{"arch": "quartznet", "model": "CTC audio transcriber", "dataset": "short read English sentences (LibriTTS-R)", "train_examples": 26041, "time_shift_ms": 50, "n_mels": 40, "hop_length": 160, "input": "log_mel", "spec_augment": false, "win_length": 512, "tokenizer": "word", "vocab_size": 5132, "norm": "groupnorm", "hidden_act": "relu", "weight_standardization": false, "channel_attention": "se", "depths": [2, 2, 3, 2], "kernel_size": 13, "stem": "single", "widths": [192, 192, 192, 192], "init": "lecun_normal", "residual_init": "scaled_by_depth", "optimizer": "soap", "beta2": 0.99, "learning_rate": 0.002, "beta1": 0.95, "shampoo_beta": 0.95, "eps": 1e-08, "precondition_frequency": 50, "max_precond_dim": 1024, "merge_dims": false, "one_sided": false, "adamw_lr_other_params": 0.0015, "max_grad_norm": 1.0, "cautious_weight_decay": true, "max_steps": 13800, "batch_size": 128, "epochs": 67.8, "lr_schedule": "cosine", "final_lr_fraction": 0, "warmup_steps": 690, "weight_decay": 0.06, "adamw_weight_decay_other_params": 0.05}
Rows from block 2, named by matrix and row number. Rows with one number belong to one channel. Each number is 500 + 25 x the weight over its row's rms, rounded and kept within 0 to 999. All counts start at 0. Numbers have three digits each. After the name is the row's rms in percent of the matrix's.
# convs1: first pointwise conv (model.blocks.2.convs.1.weight, 192x192x1), inputs 39-77
# convs3: second pointwise conv (model.blocks.2.convs.3.weight, 192x192x1, transposed), outputs 39-77
convs1.22 100:469481500532477516459503489514541491502476460560474487554532519517503474515470472510508497553482459527482504521529512
convs3.22 097:539554529497480499526515442501483491550563540554475496442482461500482509525519498484525528506489507480520494508542464
convs1.23 093:482509471559489519487519505524541515491514490503509482497534463464500516491508453521482527456507490510486481579507465
convs3.23 102:523519508508541500483523524469469488486538486502500535526480488489503510483477509503541498461511486519470496529503494
convs1.24 107:532519522475487466493499522487522494534524489519506465485503530508490542458517505502545534517528515506460472498491504
convs3.24 096:483471474484492502492531468458505533529509447517474501534521456479488541540528474507505485475499544518507454539503519
convs1.25 105:528469493462493491474502535530509553498484499538513515533522523493533488512531515514505468522468491514460510492481531
convs3.25 098:501501519564499500556482492514471483481492481492514511511500533500487490481430513499487524513491519496480518473440512
convs1.26 103:527483472485477531535495531523520498465524496448515532532498507510511499499459498533511475453460513497508524469533492
convs3.26 103:448532548514522509530524491524514488488517552491494592486520505497479478480525522495475502492521459538534478506498493
convs1.27 100:513517496501512462489511460480440495483515492483487528487457544505482465502506524535495493517523483470492543521494507
convs3.27 094:462525504454452516507475496473490510513481511472487519455469472483461490474515491482512510521467448454517522489502541
convs1.28 103:482499472522465535495522531508497523532471485475475531490494510537475496471516453495445485525536549519496489513465521
convs3.28 109:506466539562481530494500496498474479486494485510509420491475508525485510514503471471464491534480546518477535473473512
convs1.29 099:524507524482524465499493495512493454458451533475516482489479449499509511508503476507490529516481509472472496507455488
convs3.29 097:487448457524509480512510460469463514491451465480474519499504489449496476515485499469501504520479452531480500500505541
convs1.30 106:470474521488503488477526495542481527511486484509524410461484535531499514525505484518499462480499509491486464548500462
convs3.30 092:491554503483511485505524508486506472494466544566482504485471485512503518532493558508472483509476505490487512484526469
convs1.31 110:533537517510523473511505519498521505524459495501514484492488520462464492500520488491505469461520511491508510482508531
convs3.31 099:487518477520502490527483471463481487494513535496523483511486494544496550463506479504472485513512463503507484513497507
convs1.32 103:481533517445502475464517523478449489499467531496469481538510504481528504486496529483528527469517524490473513500500516
convs3.32 102:538518530508477468529464434483539528501534505541493508448453501538508469505467522488508477502479475527546488515507473
convs1.33 097:529492522503528478501539500449514521520503556515496558506509517516484491495511491503490465515495543482486485479507508
convs3.33 103:491494516465522546514419479521459521500528517436529472520503493535486495518488491461487501532520509495519538497554498
convs1.34 108:456512488506494503480508465537495508467533504468452522524501503514539501515501534511517469475510506513498494478482530
convs3.34 096:460529512482497453499507490496492508475512484513504525475485540487516508485511508514563531502516503513525507522539574
convs1.35 090:471486539482467528538487533530488511483473539511504503544502457492533488518505498521520508472524555511507482487469456
convs3.35 102:528498482509510477511514508549531479466522510503517488477461466513496495517479521518490517537488504507468536492515508
convs1.36 092:482552467506488527456521522497473511524494479480476499486450494517541514532555487511469486489460526516447495496524468
convs3.36 106:475492538454467504506465514524474484487549491497455509485508520488475483505520524533537526458513478494523480476501530
convs1.37 102:495490520512517540523497510517507495522537463449471504490487485511489499502483539484529529481510525482489458532490476
convs3.37 098:512494500536510478493522537524470468550468510502509480471496513502560500541527517502471552451499493497536497497502509
convs1.38 095:572524518501458515474484512487532488488516473499527486462476510515506492477475496467553515489506495509482465480546472
convs3.38 103:458483457487511507506498496518488501526508538515529495515563523485522571522511509517494513481498509512477482529461469
convs1.39 098:543518480504528483458546521430505478474492501494527510547492513499563486498480495523444515470531532482494479502497521
convs3.39 108:548456502483515501458514518561488503458439486487549560504517523473487470496507544512492489485453495499506510477488490
convs1.40 096:490524490526480503544514500493517481537476493530531465523529486492487448469491521498514501442531448472487506475483498
convs3.40 100:462467474502503440495507486502464494486535501470478502518537498445518492489527508539480453515511475475526514521487488
convs1.41 099:523524436493477482489497467544517511509482500499508525470482505494512495557454506458525495499489453465474456525511486
convs3.41 097:544499522489478472510500537496519523484507529479506512492484481519489511526513501509486501478524451481494516523512528
convs1.42 097:475500463487483483476527462464510479502517496507519527478509533492488515468531530543518522517482508523487473498496530
convs3.42 103:481506503465505471494495467478519510522507493498497503497496470515506459479493510476496516540510507480497487511479502
convs1.43 093:530494511468500473504500559466497511512521507519489473494490499461476477508512515512508515499488496474524533474501479
convs3.43 096:496526522511466512550538473518466459535531470533463444513493517478526491490456499522494482508514471522529473534503482
convs1.44 100:501483472472500494484495521462489503456552524443460484526500482523472519486486491494510524462530503482517540495522515
convs3.44 094:487469494506465502498535494528509490464468512482530501545507471517488504449469542494527490527479534456493499481480504
convs1.45 104:518525588477472528496510552537509501487500509473481526451500492507534510469486497535530505511519479522511465469544512
convs3.45 096:499510539515481529523499479461455482483445495511512521538524509513511501499537514491523476525533503546506499499475478
convs1.46 093:516473498510502503473520510477538503487443533529513500514526530514460498456536519539517498472487499488500509477524498
convs3.46 113:532498531513458500505511466491507480486500501493488503480441524508499495490513497462489531520497489514465505543534530
convs1.47 098:458467476525481488468476511484531501515430466506513536491502522503507503526518482512473510534524543507458556513483495
convs3.47 105:482468472480480479486482511477478479516471487490498430458505492473512485513524506428534482497493525465503525454488499
convs1.48 100:502504485452495497492513534512483495522458479459492526487536502517551480515517548474484493482483526518472496498525459
convs3.48 093:516520558545454530528495523548498525502460516534502506468492502532534512497448490513509488477541505512437501517512484
convs1.49 094:481507507489458538496494551504509532511507466494476497513487474514539531475559512487498498531506533472486482530531523
convs3.49 102:482512497482528488484503501513465539500484493500462484532502498512465451498515466500508509510490514498456510460508525
convs1.50 093:549470463505536478508498482522478517515519524478473512520533489487526467522474455550498526520461474490498488492496498
convs3.50 097:527479527465476522504459514508509486524494494502515495493479495482509543537501487509510550484478501556525494531491510
convs1.51 099:477524460461534528484509495513485503482513496487515486489494550459479512531511498455483501492490537516513516485507505
convs3.51 108:500501523491525505512513489520481524472543482460496511493532483491524489476463486481510483529501497496463475496506504
convs1.52 107:514505545509502509516502463493500471434524511479520459474469506449507499471522506500476521501537508502568492502482535
convs3.52 099:512503478496493526501485476534500483506493487471482525509505513494515494531517528516518499503506526477504450482450486
convs1.53 101:500501508501500540534491527516471516492517490480475499499473510488510490490491508512515474484443509504518508485486523
convs3.53 095:523446493477499561532512537500530523516431501484483531491508524500477496490548497542497482504500541483507508524516467
convs1.54 094:458485475518509488491500507525439522534473488519479482538473453512488492525523460502489512485490449479470534455516486
convs3.54 102:504512441502467434460482502504514490542499474462518507479518462499455499509490497462514566478510537521464522527566543
convs1.55 099:528523499562532557494523508501505474527519536520515480480543492530483506440549492485516506522492525502503542462528483
convs3.55 102:447477516493498496514520464499494486461483481522536486544462448518466518534528515447459517472512517508496481516524490
convs1.56 104:503482481499533490454495493474525493491474501494484446514490496511504471509563526489473524496534516515520488529459486
convs3.56 096:481553484484476516467477551506504517486508531532492491477491506531506517479454560491482503492472511497530463553532463
convs1.57 103:487499494519508529497529452474474522490477484470497531513483480454475484509482473514467517493503471498500505447503452
convs3.57 101:520524508477513516509483508526548495499455510504501500526513441503495493524485486506526446517485541518475537512521497
convs1.58 099:462508493510497543495486505499512524527474509472491429488530470483514490521475479508510510534526489563501460497522465
convs3.58 096:535495491514474498521554539502512490468503475509520525482537492510477474500498499478522485536496475484491487496526492
convs1.59 096:502539467541509450477531452441490476503510501490517482498536506469476506532486501498485491490542520489485510485478501
convs3.59 094:485525494479483487511525507501467471488459484504479493525492535490524477461471493477504527480505516445517503551523515
convs1.60 105:545525502474496520485516547493546584521509522513493477529555522534440526553465473510513485491531502536497483475503490
convs3.60 100:529480535510494515545513520520506491490505482468502520502466487478523480503477502451484490468539501556507504513503529
convs1.61 099:449503471538508473487520451516493521500544502495487495473528504540431545491501543513476536484490507513503479515460487
convs3.61 105:493485511454532468544469459467499518479514556488502540501503535513515518508526485525530482547520454518516511534497523
convs1.62 103:502487520522512485503476480496524492490465510534537504475495505509500459489455494469468444505511459542522500523500535
convs3.62 090:452487494524497528505456487472496485496527494561500473473528476469470505523500454483526528459537484488501487500546510
convs1.63 101:554537482462520501471496559474553560531489494444502497506498518484521490526492507483449501505527534479477485511477478
convs3.63 095:491499479447510500501492505468513529493489515474478521537445542506558535484483514487477474503526535468533526523486481
convs1.64 094:474487511486491483485528495532497514545507540514522533549478510492458512433519506492460450475501493478509495510518484
convs3.64 104:495514520447489501481457525478491500467497517530516500499497509504486498534535505512502521479534453486527487497495476
convs1.65 099:503507494511482518509519493480520452508525454513539473492497474485496473527515504535529522489483473492509473490490485
convs3.65 097:486475502493514520522510467490484478521455513479500520523477499498472469531534465495496532548504509497455488519508512
convs1.66 101:478508516538508564515498504466489511493511467507554509437493490504468468514527502507513462512496503550512474506516469
convs3.66 091:520539494515491477492489526463515484494437478508422541491538476484504471532497520502490520509512486505506527538549482
convs1.67 095:514534523499506479453490522511457458514487533492511474502479514549505453462507555508464478516467519543477501521512502
convs3.67 099:490512497473500481490457485521472461514514518496514463475538487526509511505513483512481471494491508481567507485506509
convs1.68 101:500494463490439479476526440545473510538499505494531493495488501516492491500579450535509522464503535505495494540510470
convs3.68 096:509464502513521522537502462562548522483489452482501533471506497497490485497514517464489483487484520491488524521499509
convs1.69 102:529506494518491455466485496513487536515526494516524506530505499467485496478439510492536508483463488493546497481465480
convs3.69 106:494510505476500496470472500482507522513501512477478525500491539532512502451510518530491507509563513514471487527489524
convs1.70 105:503521503434503492535474511492509497525483470504487451549490480470475525482481495492523533488446491503505472515473515
convs3.70 101:489494515520477501467481527454477495466497473529509534473471533496498472493504488506533447524476499455463499513483535
convs1.71 096:469525509494462518516535456494459520493496466465515495505530489487502507446511497523505459515471505474517478465530471
convs3.71 095:511507518499506487513462473494524545502499481495537506502480492512477460551470503467501534503543520551460503563512531
convs1.72 093:475508505511495462455468496532513471527541512524499537476485521472509494505438482492475503494481444482440488510530501
convs3.72 105:493511508521486515497533491487470491533463508511492546548530419484537504479503458532526492454508483520500492502512494
convs1.73 093:499450491501508437470511472462492506514481515511537538480507483497538527515471501476488539494483498532499480507481523
convs3.73 097:470516507492476517499517449518502499571545481489516465472524549492448479454495505454453525518491497494485462516486522
convs1.74 100:519447473555485513483533499471504488476512512493556488519555515534499519512457465520503505462479480475521491527500504
convs3.74 096:497512503520493535476486513469517505454548500484487494517480520520494524476554487522505522527489506469495487495546529
convs1.75 101:497509485468514521495502550545516501557535508506522480468486497530512458527499527494526519514539512449495488457491507
convs3.75 097:500462493503459438508510498450529514462510478538492481498506490480549535504498490495480491492462492475485505474495487
convs1.76 094:507493498483482477530521490506472506510505524491537488534427510510491530465452484493494493475484474522495513485535521
convs3.76 106:510515481524541495464522500482526479453467478473507500490504510500473558483489506446503576530447507482500482552497529
convs1.77 105:517480469513464506500467483510516490492552510518562501494492481502539507531478494490490522499504534486501498477518487
convs3.77 087:498491525515562510505499513501493557512488456492518490446497495481526517490487474469445506501528466504509484514527478
convs1.78 107:516467470508496478513522501493486484459514491503515526536502499501480519490444476511509493497482498478529489489505515
convs3.78 096:514521479462475507538481497523493478538503462521486530512511489507477512481465496483517506493513540531507492488489531
convs1.79 093:445490494502494521541476513515511502481468492490498525531499494513530542481510551483488489510527484472504514544494492
convs3.79 106:466520520537502469474529499519496504476441538506502495499486495526481441471537494496509466482509487489558431517504499
convs1.80 097:520544514549500514484497489525480503474496524506521497529517482492547490487486540450488500495477505509466480447498475
convs3.80 101:501515503534511453533508479498548461508510522500490494505487513514475452490492454452494540560511475465460483516519494
convs1.81 102:512524515490512470474503544489493534523490528492515467515524505494506471491469503470498520525493569506466485498563533
convs3.81 105:502481506473529451573483485502506496527479487520482524485494500527457512506497499462511513475469497507500515486497515
convs1.82 103:480499551481521487550468501485495472509486544509470509457518498521521491509496520480524495493477481448498507519529483
convs3.82 097:491456509546474512472485526477504492525507478534495513507524484516516543533516481519486495477532511525487506478506500
convs1.83 100:475484498511489541519519531483505461445460461477467515558491556542490506498534488490508483518468548446513476516500541
convs3.83 097:475498507479496522506524484496489519507513503500507521490517499492527530478486527490507495484518533487506495506537477
convs1.84 089:521529502430504482470531549468527490498470512470477517505488526444482541476526479493511495562510520532510529488516522
convs3.84 105:503542445507532499502486474485442516484519492479507472468494469555456514501502505497500504480464496475471500498504502
convs1.85 101:488527486494478516476523486532460531500495472459464518493500509488516485491508505497517502503542490473479465524495499
convs3.85 099:481491497500533535470455532515502507536518499494511518456514482477521488532476507505536525505504509541427523512507527
convs1.86 096:516528508522522500476481495488485517513515551468524517495508481454467535504436523499450533534505483545473506522501477
convs3.86 099:519486481489548500474482483544517512498516494468499537500459524498492508515488466494512551512517502454478455481451486
convs1.87 096:451489504512468514500486529563469549449469509537499540506493530478478500502470479502486530550503528492491499480463476
convs3.87 109:509486508457509514485552461494486502487481498508516451499468537496500552460467501523506482542526486464536457501516464
convs1.88 107:516470512498465531490527488481447495477492496490489510503525523491535528484507511481463468509504503505561553519509523
convs3.88 099:479460490524500510481499481527523495502506530528516565510506530460527486516478487474452535528519513458460515483514483
convs1.89 096:487529499478499460459461541476490467524470444510511489491559526521461497487497503525542468517491521513509509482531537
convs3.89 097:518536516534515485537486479492497459487469484517476499489511496509470489519490481517504531514544557497513510474515540
convs1.90 100:477500524488513540570476487480490519520511484488504513488514484500492470482481502495480524524529498471502489445479472
convs3.90 101:505518514506506492486486497504541545509540480487483497476534490481508519512512498495571495493519489445442482459504509
convs1.91 101:515512507515527550463511535517475478483508476568475488524523493493523560513509494521468470499526501512513500474500453
convs3.91 100:489479499512480492473510511471520478467485496508529499519535525435491500525489503483516527450504486452492513487475486
convs1.92 101:508534492574486558504496506465510500505487501470515509488532418507546504498496525546529494515499484524485505495488519
convs3.92 092:537440536487511513515524513491503471542511506518489473518481497514506472470535517467467438503511491483496468524483480
convs1.93 111:518474474438516496520528534496520453493505523499481551450507469498505549542541481557466471498526478487500500552482507
convs3.93 086:455522513502466515528534434493485473461538550481479497490524511518495525456483514473432501496504519477490496505515541
convs1.94 097:476462512476532481487511524485461464518520467511537541517513522440495524484531489480489542468474532480487518473512549
convs3.94 099:512482437477501495511481507457486496494478485474505497494552528461490518456501476500512493476491465494495487529501459
convs1.95 104:504466486513485505531460478505509518509459502476492498510516498467494486555510476487521564472474478488520515517465526
convs3.95 108:492497488530473513426503488515464511509470489494500489467498537511514460504524517484562497498500533459501482497521505
convs1.96 096:460486438499537517479497492480499496493500525500473458510482458501484509509481535496504516501496492519465540499523480
convs3.96 100:513506536483484488486477492507483456489506546498491494548526524536516501474487497501473521493486516464542519492519502
convs1.97 101:482514521533459495519509504476517453471469499507474517463526486482513505504499457509423476510508501486514468488469508
convs3.97 099:456509507509479480531508463473484478490483515513530499527528514495511544511533476492471470468506468466547503482561527
convs1.98 104:484510496514487492481501486496467461506469561500485490536510524520497562507524541476463493517407494509508528516520517
convs3.98 109:468521475478532529468542509516530488515505504448493503527484502500471484488556501547511512484506557491472519472439488
convs1.99 105:491521518475518512498458564507486485516504474512491521517497456473478522465518514517487473518533500508477521439482493
convs3.99 104:497511523515522517507431494472496466479473486487546528512492480480532502499499507515513504494516512500511500518501493
convs1.100 100:516494480487542548492527483517548500474488531495511483497500495493539516491527518491524544483506521491479518530528522
convs3.100 107:492526516496527516492514457551523555483528501512506516475531514458496474462513466450506498489514518498477513485536459
convs1.101 097:518472491522539479484499502495471508519503490484538529510537475493455527516484508490498515489526497504513514506527537
convs3.101 093:463502514498501520467478495465532488491487478515465501483460493474495463502485507490484498499448520480541498507476552
convs1.102 099:483456541501546487486512487514486468508450514459474494511504504489491516500445497479537545485486510532479476521474498
convs3.102 100:462498481556506474484481498514506471496524435457516508500467505492486520535496511499518488512508514480476519510491498
convs1.103 092:494517492505507509469510495489446486525491512493480496504556495515497508479516475553539491517519528482493489495460454
convs3.103 086:502523526498504513508508519492508497521502509510463484487458490501507480472474505491527460483497505489489546551507514
convs1.104 109:453509485540474504520513493525505506506504507521476522495493521505475458569461521536468520518505478503524506460553483
convs3.104 102:444512462522458475495516488523474483494497542499454483551494507511515531502503502490524466470517472482540468518523540
convs1.105 105:493482511466492504472540520547501488494479466518518488489508528476497485449544508500529513506493488518471478491494491
convs3.105 093:467507455532514441486521469527477487456513515494525530501498496534502526524474489496484490480487491517486462490479494
convs1.106 100:537490501523448460451528478480537513452547483558490472503482509503489502510472515519539465478504543466500464499499487
convs3.106 100:515508505483505499540503496499526510506520491509525440529496519506492506513498455462505511455518510503536493475507526
convs1.107 104:502537503517513531505458493488489507492488494500473495477475527496544466464463500486510483548498471489455498510444474
convs3.107 096:498478488458492525522515502537508549481477517466524496516508508468509473470519488478497541500452526463527478457472556
convs1.108 099:462523484530507497496540503493466473554512525508519538481496522451493536524499498490501467564459516476463514468489504
convs3.108 105:495509440492480491527551552495481513522520524489474527431544469499527502541521491497511446490528459489493479470533525
convs1.109 100:546492510466489479481481508514479517500509504483516518468470467504465489492462511492546502473491496499465452504501540
convs3.109 102:486498474506510491514486523512495523492510469511500519539490501492520477536492459505566479485498534471468490538501488
convs1.110 099:514482514496470518513467507481474481490451473516490493451502516518520500478464485518520501507505524503514503545467534
convs3.110 098:500488515529495489501465518471486498520478526506465508520469498511546441489458506537495503497533491523541524512494504
convs1.111 097:504493471568499506448502489512485513494488513476474494468504516491456473455530484484483455502451489459468558504461484
convs3.111 101:492483494501494522484485554481549517499535479470536497486474472499516485504480514486466518506542530545524502483501512
convs1.112 103:485461548480498514499526477503540521556512564493520468507514494493480499525479506491496453493438486495451494497518476
convs3.112 107:501496455479481485487501517459490528494422515467488516535483515477512479503472522484494480506489495511511563514529520
convs1.113 106:499489557485483486503517498527494482526508529474503506524529495480543499491502490497498457566464437505499487480494482
convs3.113 103:525511512497470478537502485485477465474425479510505480508476483494515515489492527553496522517496472474515516468510455
convs1.114 097:521502472513481535488511498522533512472482515477499515487545484567486463514483499533512505491516496447485474509492476
convs3.114 097:488479482492550448494501486561460463505511492467523511523528502498498553499518552453499458510512437528567470535512486
convs1.115 095:543497494505542487496496489470457471465485552513496528480511496535529484521513452479500482535527541540511491526465514
convs3.115 113:500538508508512493500467502443478483491502482497517518506458508505526527543499503491517429448498489518543526521515528
convs1.116 093:484496497492479505563493504509498503500534523455558504474502475507465482491487520524472470489456455515507521490465512
convs3.116 102:496482475489502493531527517521482468500505505497501495472507488506537500453508542481507524542499556487524509503471519
convs1.117 092:475515458513525511465490540509474473521471497469524546465482502512473474523517500498460477479525470479516476495536516
convs3.117 101:516507475473526485500520484518464484456514486487512490456473507492494528488543493523469494556521511475515511517499534
convs1.118 100:473461471553431484540507432483501506494518506537497496467495485471493533491493497487483491493466492494477451526518510
convs3.118 100:544471492528498501466469539491502492440475497500481491534495505479506485523504514521502508488479503468530509516450519
convs1.119 091:525535490572490548496521517512497483499524537497456496486505508539499527494525504490500483482533507504513499505546447
convs3.119 107:483508530510448507527494470522496530475512526489507464496529511476520516550485515508519522509547470514490509504438532
convs1.120 100:512486508510484472486486511468507499511489514485550484501493499504523519500498473519505495519475474488474503483500475
convs3.120 091:461503472491463483495483484537486528501485484507462474481509485490474481485489450484511474496517538492525485517451511
convs1.121 104:520483477529482479518538479513494516524493491516489490539484496501481491469474535499483501539512490472455507505518457
convs3.121 096:480464491505539477482529518501520472520482440537479507452527517461522436508503447530450485512492497539526537485522480
convs1.122 094:506478478532464494524504475517511527480519500521500546476477516540530532494465473477515499467495495510480508484515447
convs3.122 108:526522495507463495550493489487468476526552493462505548483478510508506471492505513547546493567517463479534481449512533
convs1.123 095:476547525559450558471488491480517512492478483484529477522527508527507529532533446542505491532489494516511521471490447
convs3.123 102:518511491489459528496508542509493532560472481535520498473505526501528464534499532451497472482500512553488487494515468
convs1.124 104:472489480504525475477483443521525497488483511522546474481491477494477499496496511475504458472419517539519521501494477
convs3.124 091:442487548495532490511532508550473566460463483566487525466517517460492495471496512487475502550448469533490512517496521
convs1.125 116:476462472498488538509534487521515506475542469499540482479466483500541484478489550511472520491533429520526407486533484
convs3.125 087:497499448513502482456491475511490485471460456522484476470461516498493546518525506496496519451511484486456478465502474
convs1.126 097:484509500446508530483488547476492520471503505502482537527531527484516491578461464480499497493517533488530486517496512
convs3.126 100:457469519493447481514483490510459513503506487463496487506535505496510511525509496518525484475527550509527492532505455
convs1.127 094:496508515480512527519467502475537466524545477467448486432497502502498495505480504461431471529509491508471502506473518
convs3.127 100:487482484478532471509488509488518495456440489537490527516507487544513522507458472513483525494488473515493474484468539
convs1.128 102:508468470496489479488490496529469486520457489491481480509512519509529583518495437492515483512541501478502458498477465
convs3.128 102:490479512536470486557515544506527514538552502488486501495482515486509511475479509498513507512487477442477509480492526
convs1.129 104:547455561466488523477508503526477493508507497491519551496495523452486565518452528482428504498494519491513481526460493
convs3.129 104:505463481510494491495508526556507512501512510485537556475483455531529519462536540570486488472502489496521485460500507
convs1.130 087:502499478496520516526445515529503531480506479475499515470537491510496496479466509495495516474461534521486508497520498
convs3.130 105:541505505486443465504488505483500488509500531512505472501466483513507476524526483450483565511511523474487536504524526
convs1.131 101:488502521469479480522500490480512514504514490490470532491525484500533457515516518521531512496474531510473487521508477
convs3.131 102:451512466509488540547517497483497537489494537496464505458532479495481465554523466488534482493463500463477515512517555
convs1.132 103:526498507521459515463494408472502490498506520505502526502494475472504523412494468507492500543491512503498552517473483
convs3.132 102:519526504474498481493509427471549499512453489484504512499496459520476536463482523506504495500508501541518493476515482
convs1.133 102:468523522418486526508506506472500460516519527502523531489507505496538505531479522500501457456495505469460486491511535
convs3.133 096:504445478519528536490528449509487481475555508505508455488518518525508493483480515475528520479537508483527500512502494
convs1.134 095:469522525495475479503556482509516492500531492500494482524570477525499521466514475491496497524469433524470506499468490
convs3.134 100:493485480501453519507457464489510516502512551521520490541531489451509507499544508496460477526463502488508494496517533
convs1.135 097:485478459497486486508528504544545491571496539512512530483534474497445482512438547462534498523501515499498529510504481
convs3.135 112:483531516473516511476485488531469487506498480497567524519486476534513509466540500503511516468486538476463508513459508
convs1.136 104:501512486487498493478475485532489490487491467519534465533426469538490481502490513543479522466506493500507537486490555
convs3.136 094:490500528498450502535475497513528505562473529461560500507477511531463476491499510484546509483499512426455487486496510
convs1.137 088:507463515516479501471568457496488496477479541496510489504459476493489488505497500482472507519484467476523463488498474
convs3.137 106:489499517483531504488481475509503478506474468515494527508482483473561526535477511475487527471495493509511502515532490
convs1.138 097:440533458476519487514527497518479522514523485518511515505506552524498495492479508476510520520500460516505496476520488
convs3.138 108:545470510496545488521497507488454502473472436492488482504493477513483483507506517506507516531440486498543473528478507
convs1.139 097:546543522531512514505480492509499465498565464516477483511486454515477508531462514463507496522504523528457512489481437
convs3.139 102:516519522544496543493499525514497517476483453503524537499460489505485527544534503512533511479534549552500512502502491
convs1.140 102:485496457482512472491522516527464522499520462476529506504480495517456500467509492485487469538542513509502544548499475
convs3.140 104:553535497549534449487448456505505504505549484506499500502488552454505496457514494532466520494458519492508493472438477
convs1.141 100:489499531511513451515550494484506524501516510543506527484508458540480539547518483486504493490474484493472524476482554
convs3.141 097:481497534477492524484488469459512537510540488494460523557492523513506503513477520500492494504500521515479523507478531
convs1.142 106:537479522505512495471463536453447518467494500465511501479515541490482487503491525511471496507501519515510461543494541
convs3.142 091:547540506492513491518492497465526501503510529524488455538515494462500519472514488486494438480492516457499531510481484
convs1.143 106:498466468490505518526525502497528543523536486537516469493470515508500475483485502497463515525480501518479488489508465
convs3.143 098:502546484522505493486476484502475504518511488543530539508518497492476543484521536487531512491487473499507496499505504
convs1.144 094:518497490530496533509460468496515472466498482504486502541506508475477506532514469530478498507492548494456487462472490
convs3.144 103:513496475491495542474495479549556512489545491457517529527498528514492482479503492535534471504523519517535458449507520
convs1.145 104:506485499482512530499522488514516507488482493485510509475491497475472487495504483512542444454515531499497496456474480
convs3.145 094:474483500452490509497504550501446490472459471470500513517496485490493521522502509504499487469488499455509525488515484
convs1.146 100:512482520474501509509533509501483530539517532490454506555522495496505508487514456465490493504480514496464479518490479
convs3.146 093:495492466508519529512529508495449456488452515488573488493504502507466471544528537474519518515437476511526494466470483
convs1.147 098:471446540503510479509508521470498500491473457474519462503492501510489502540502514478536507466486508495513542515496509
convs3.147 102:527495494494454476496497514457500489513509478498516490488500499490560542493503466538483463525509533482482552476511450
convs1.148 107:508496499485536499482496509495516521511480517524511509485510504501513478525523494521520497482503521511495455487537503
convs3.148 095:499472497536524512536498497498501490487488504499494436497473469500502477493475553550483519503498512481491518438436455
convs1.149 098:487505525517483535550523535499501499535428488552494455512525466489493530531451495471539467479510485474493532478479477
convs3.149 100:520488475497526470525523504506505512567511520501522532485494501471496521535518484484467434514469498552471526495518500
convs1.150 094:463474462502483460488448503520528532486475444483456511473519488520485504467505516479484522480529516434499473479498511
convs3.150 110:492494469522448527481487487499484514478503497481543485509496508546494417480549475442494504535517489538506468497547549
convs1.151 095:518437470469545523487518539492477478480490537495486511551486515487515477476463495481509512530483477478528508527498526
convs3.151 099:471496531475512486501521468460505557498494539512478486522496513512526469521449490487447516506473534490508478478484474
convs1.152 111:503506466494491476539507482494493487479523502490532494489519485497512502499521479455489510494457513479482544530492476
convs3.152 098:485493562478510540500470488530504506526512508547549482486476473479503509530451499459508435496508476463549541526519461
convs1.153 110:524478527479522516506517534502509503519456487501529501543510512472539530536511480463478521470511530518503488473497485
convs3.153 109:483485481521502514475490519495456511476478487520472489481474528504458504497482494511518516496536499554540486473461535
convs1.154 102:516518528485495533508468560522446533518513512497513479491486501524488467473501506479488483524546461514496510475517499
convs3.154 095:511512492486442522503527505502502548499548489506504489451506516528484510477495543554492557485539464496509486507476491
convs1.155 109:457517508498512496525519507484492460500480503516539562517542471531489503507513498497482443568524512518498462505520489
convs3.155 101:522550530514523493481476444506480495504566506520547506474509457518478488506486542481488496487491497507517469500500512
convs1.156 099:506502510482494444470499431524506499526496464485481543504489503531484508497514471490452501501509475478506551518520516
convs3.156 098:487492454454512476474504493450482518528497497501482520517469545506520474442539459483446504511505497556509475476493504
convs1.157 099:490529511501485496492501478525450511444478530516490497490483503510500493464517518477523493502453491490487535495499535
convs3.157 101:499479537490493509540516495509498513472516516542492537500527512528564515528514475537456487517488433531494535515521492
convs1.158 092:522501498515475502468462472485499478513499496454509536501474482480442504479496519490462484504521494500510482510551529
convs3.158 092:498520513520524495472510521481504495554515552531504513499521467504524510513486477498491480445540506515510493464479478
convs1.159 105:501492502498508470493498500493537530520521489522449510514553480528485493511475469510557493441464509473467508450506497
convs3.159 104:495472489510487501516511507503506532482504512481484487529524509500475581487471535503451479504537548489470528497478475
convs1.160 095:491506530457520523511525522539522497516481470486515501453459508506462486489492457489487510485529559499525534542474477
convs3.160 098:508512507470481538520583488459522488506514498551479519497484464488496468523515500511540531499487513491516515532544530
convs1.161 097:520505507512500493460550452499484495473536518500550491542482507501467505502506462518480496505505513490481499462503490
convs3.161 099:536480544467499534476465423507489507458503486497527507525537464450482530445488489506525489486501516519536480541511492
convs1.162 091:492518490501513555497540488497540511512491492547534494457492493513496500483496541487458477507519511516523491518501469
convs3.162 098:512517490441493457523479465498486505482514494542496489489498510520474544488518485528507522503508462476513466507506565
convs1.163 104:490491519513520521475473498480492526494480479459480450515515487518562474514490508482481487465476536495523476524477475
convs3.163 108:512495522462565476496518453499497490504453545517486530428516491478490448537518524531474533507527508508483541463532494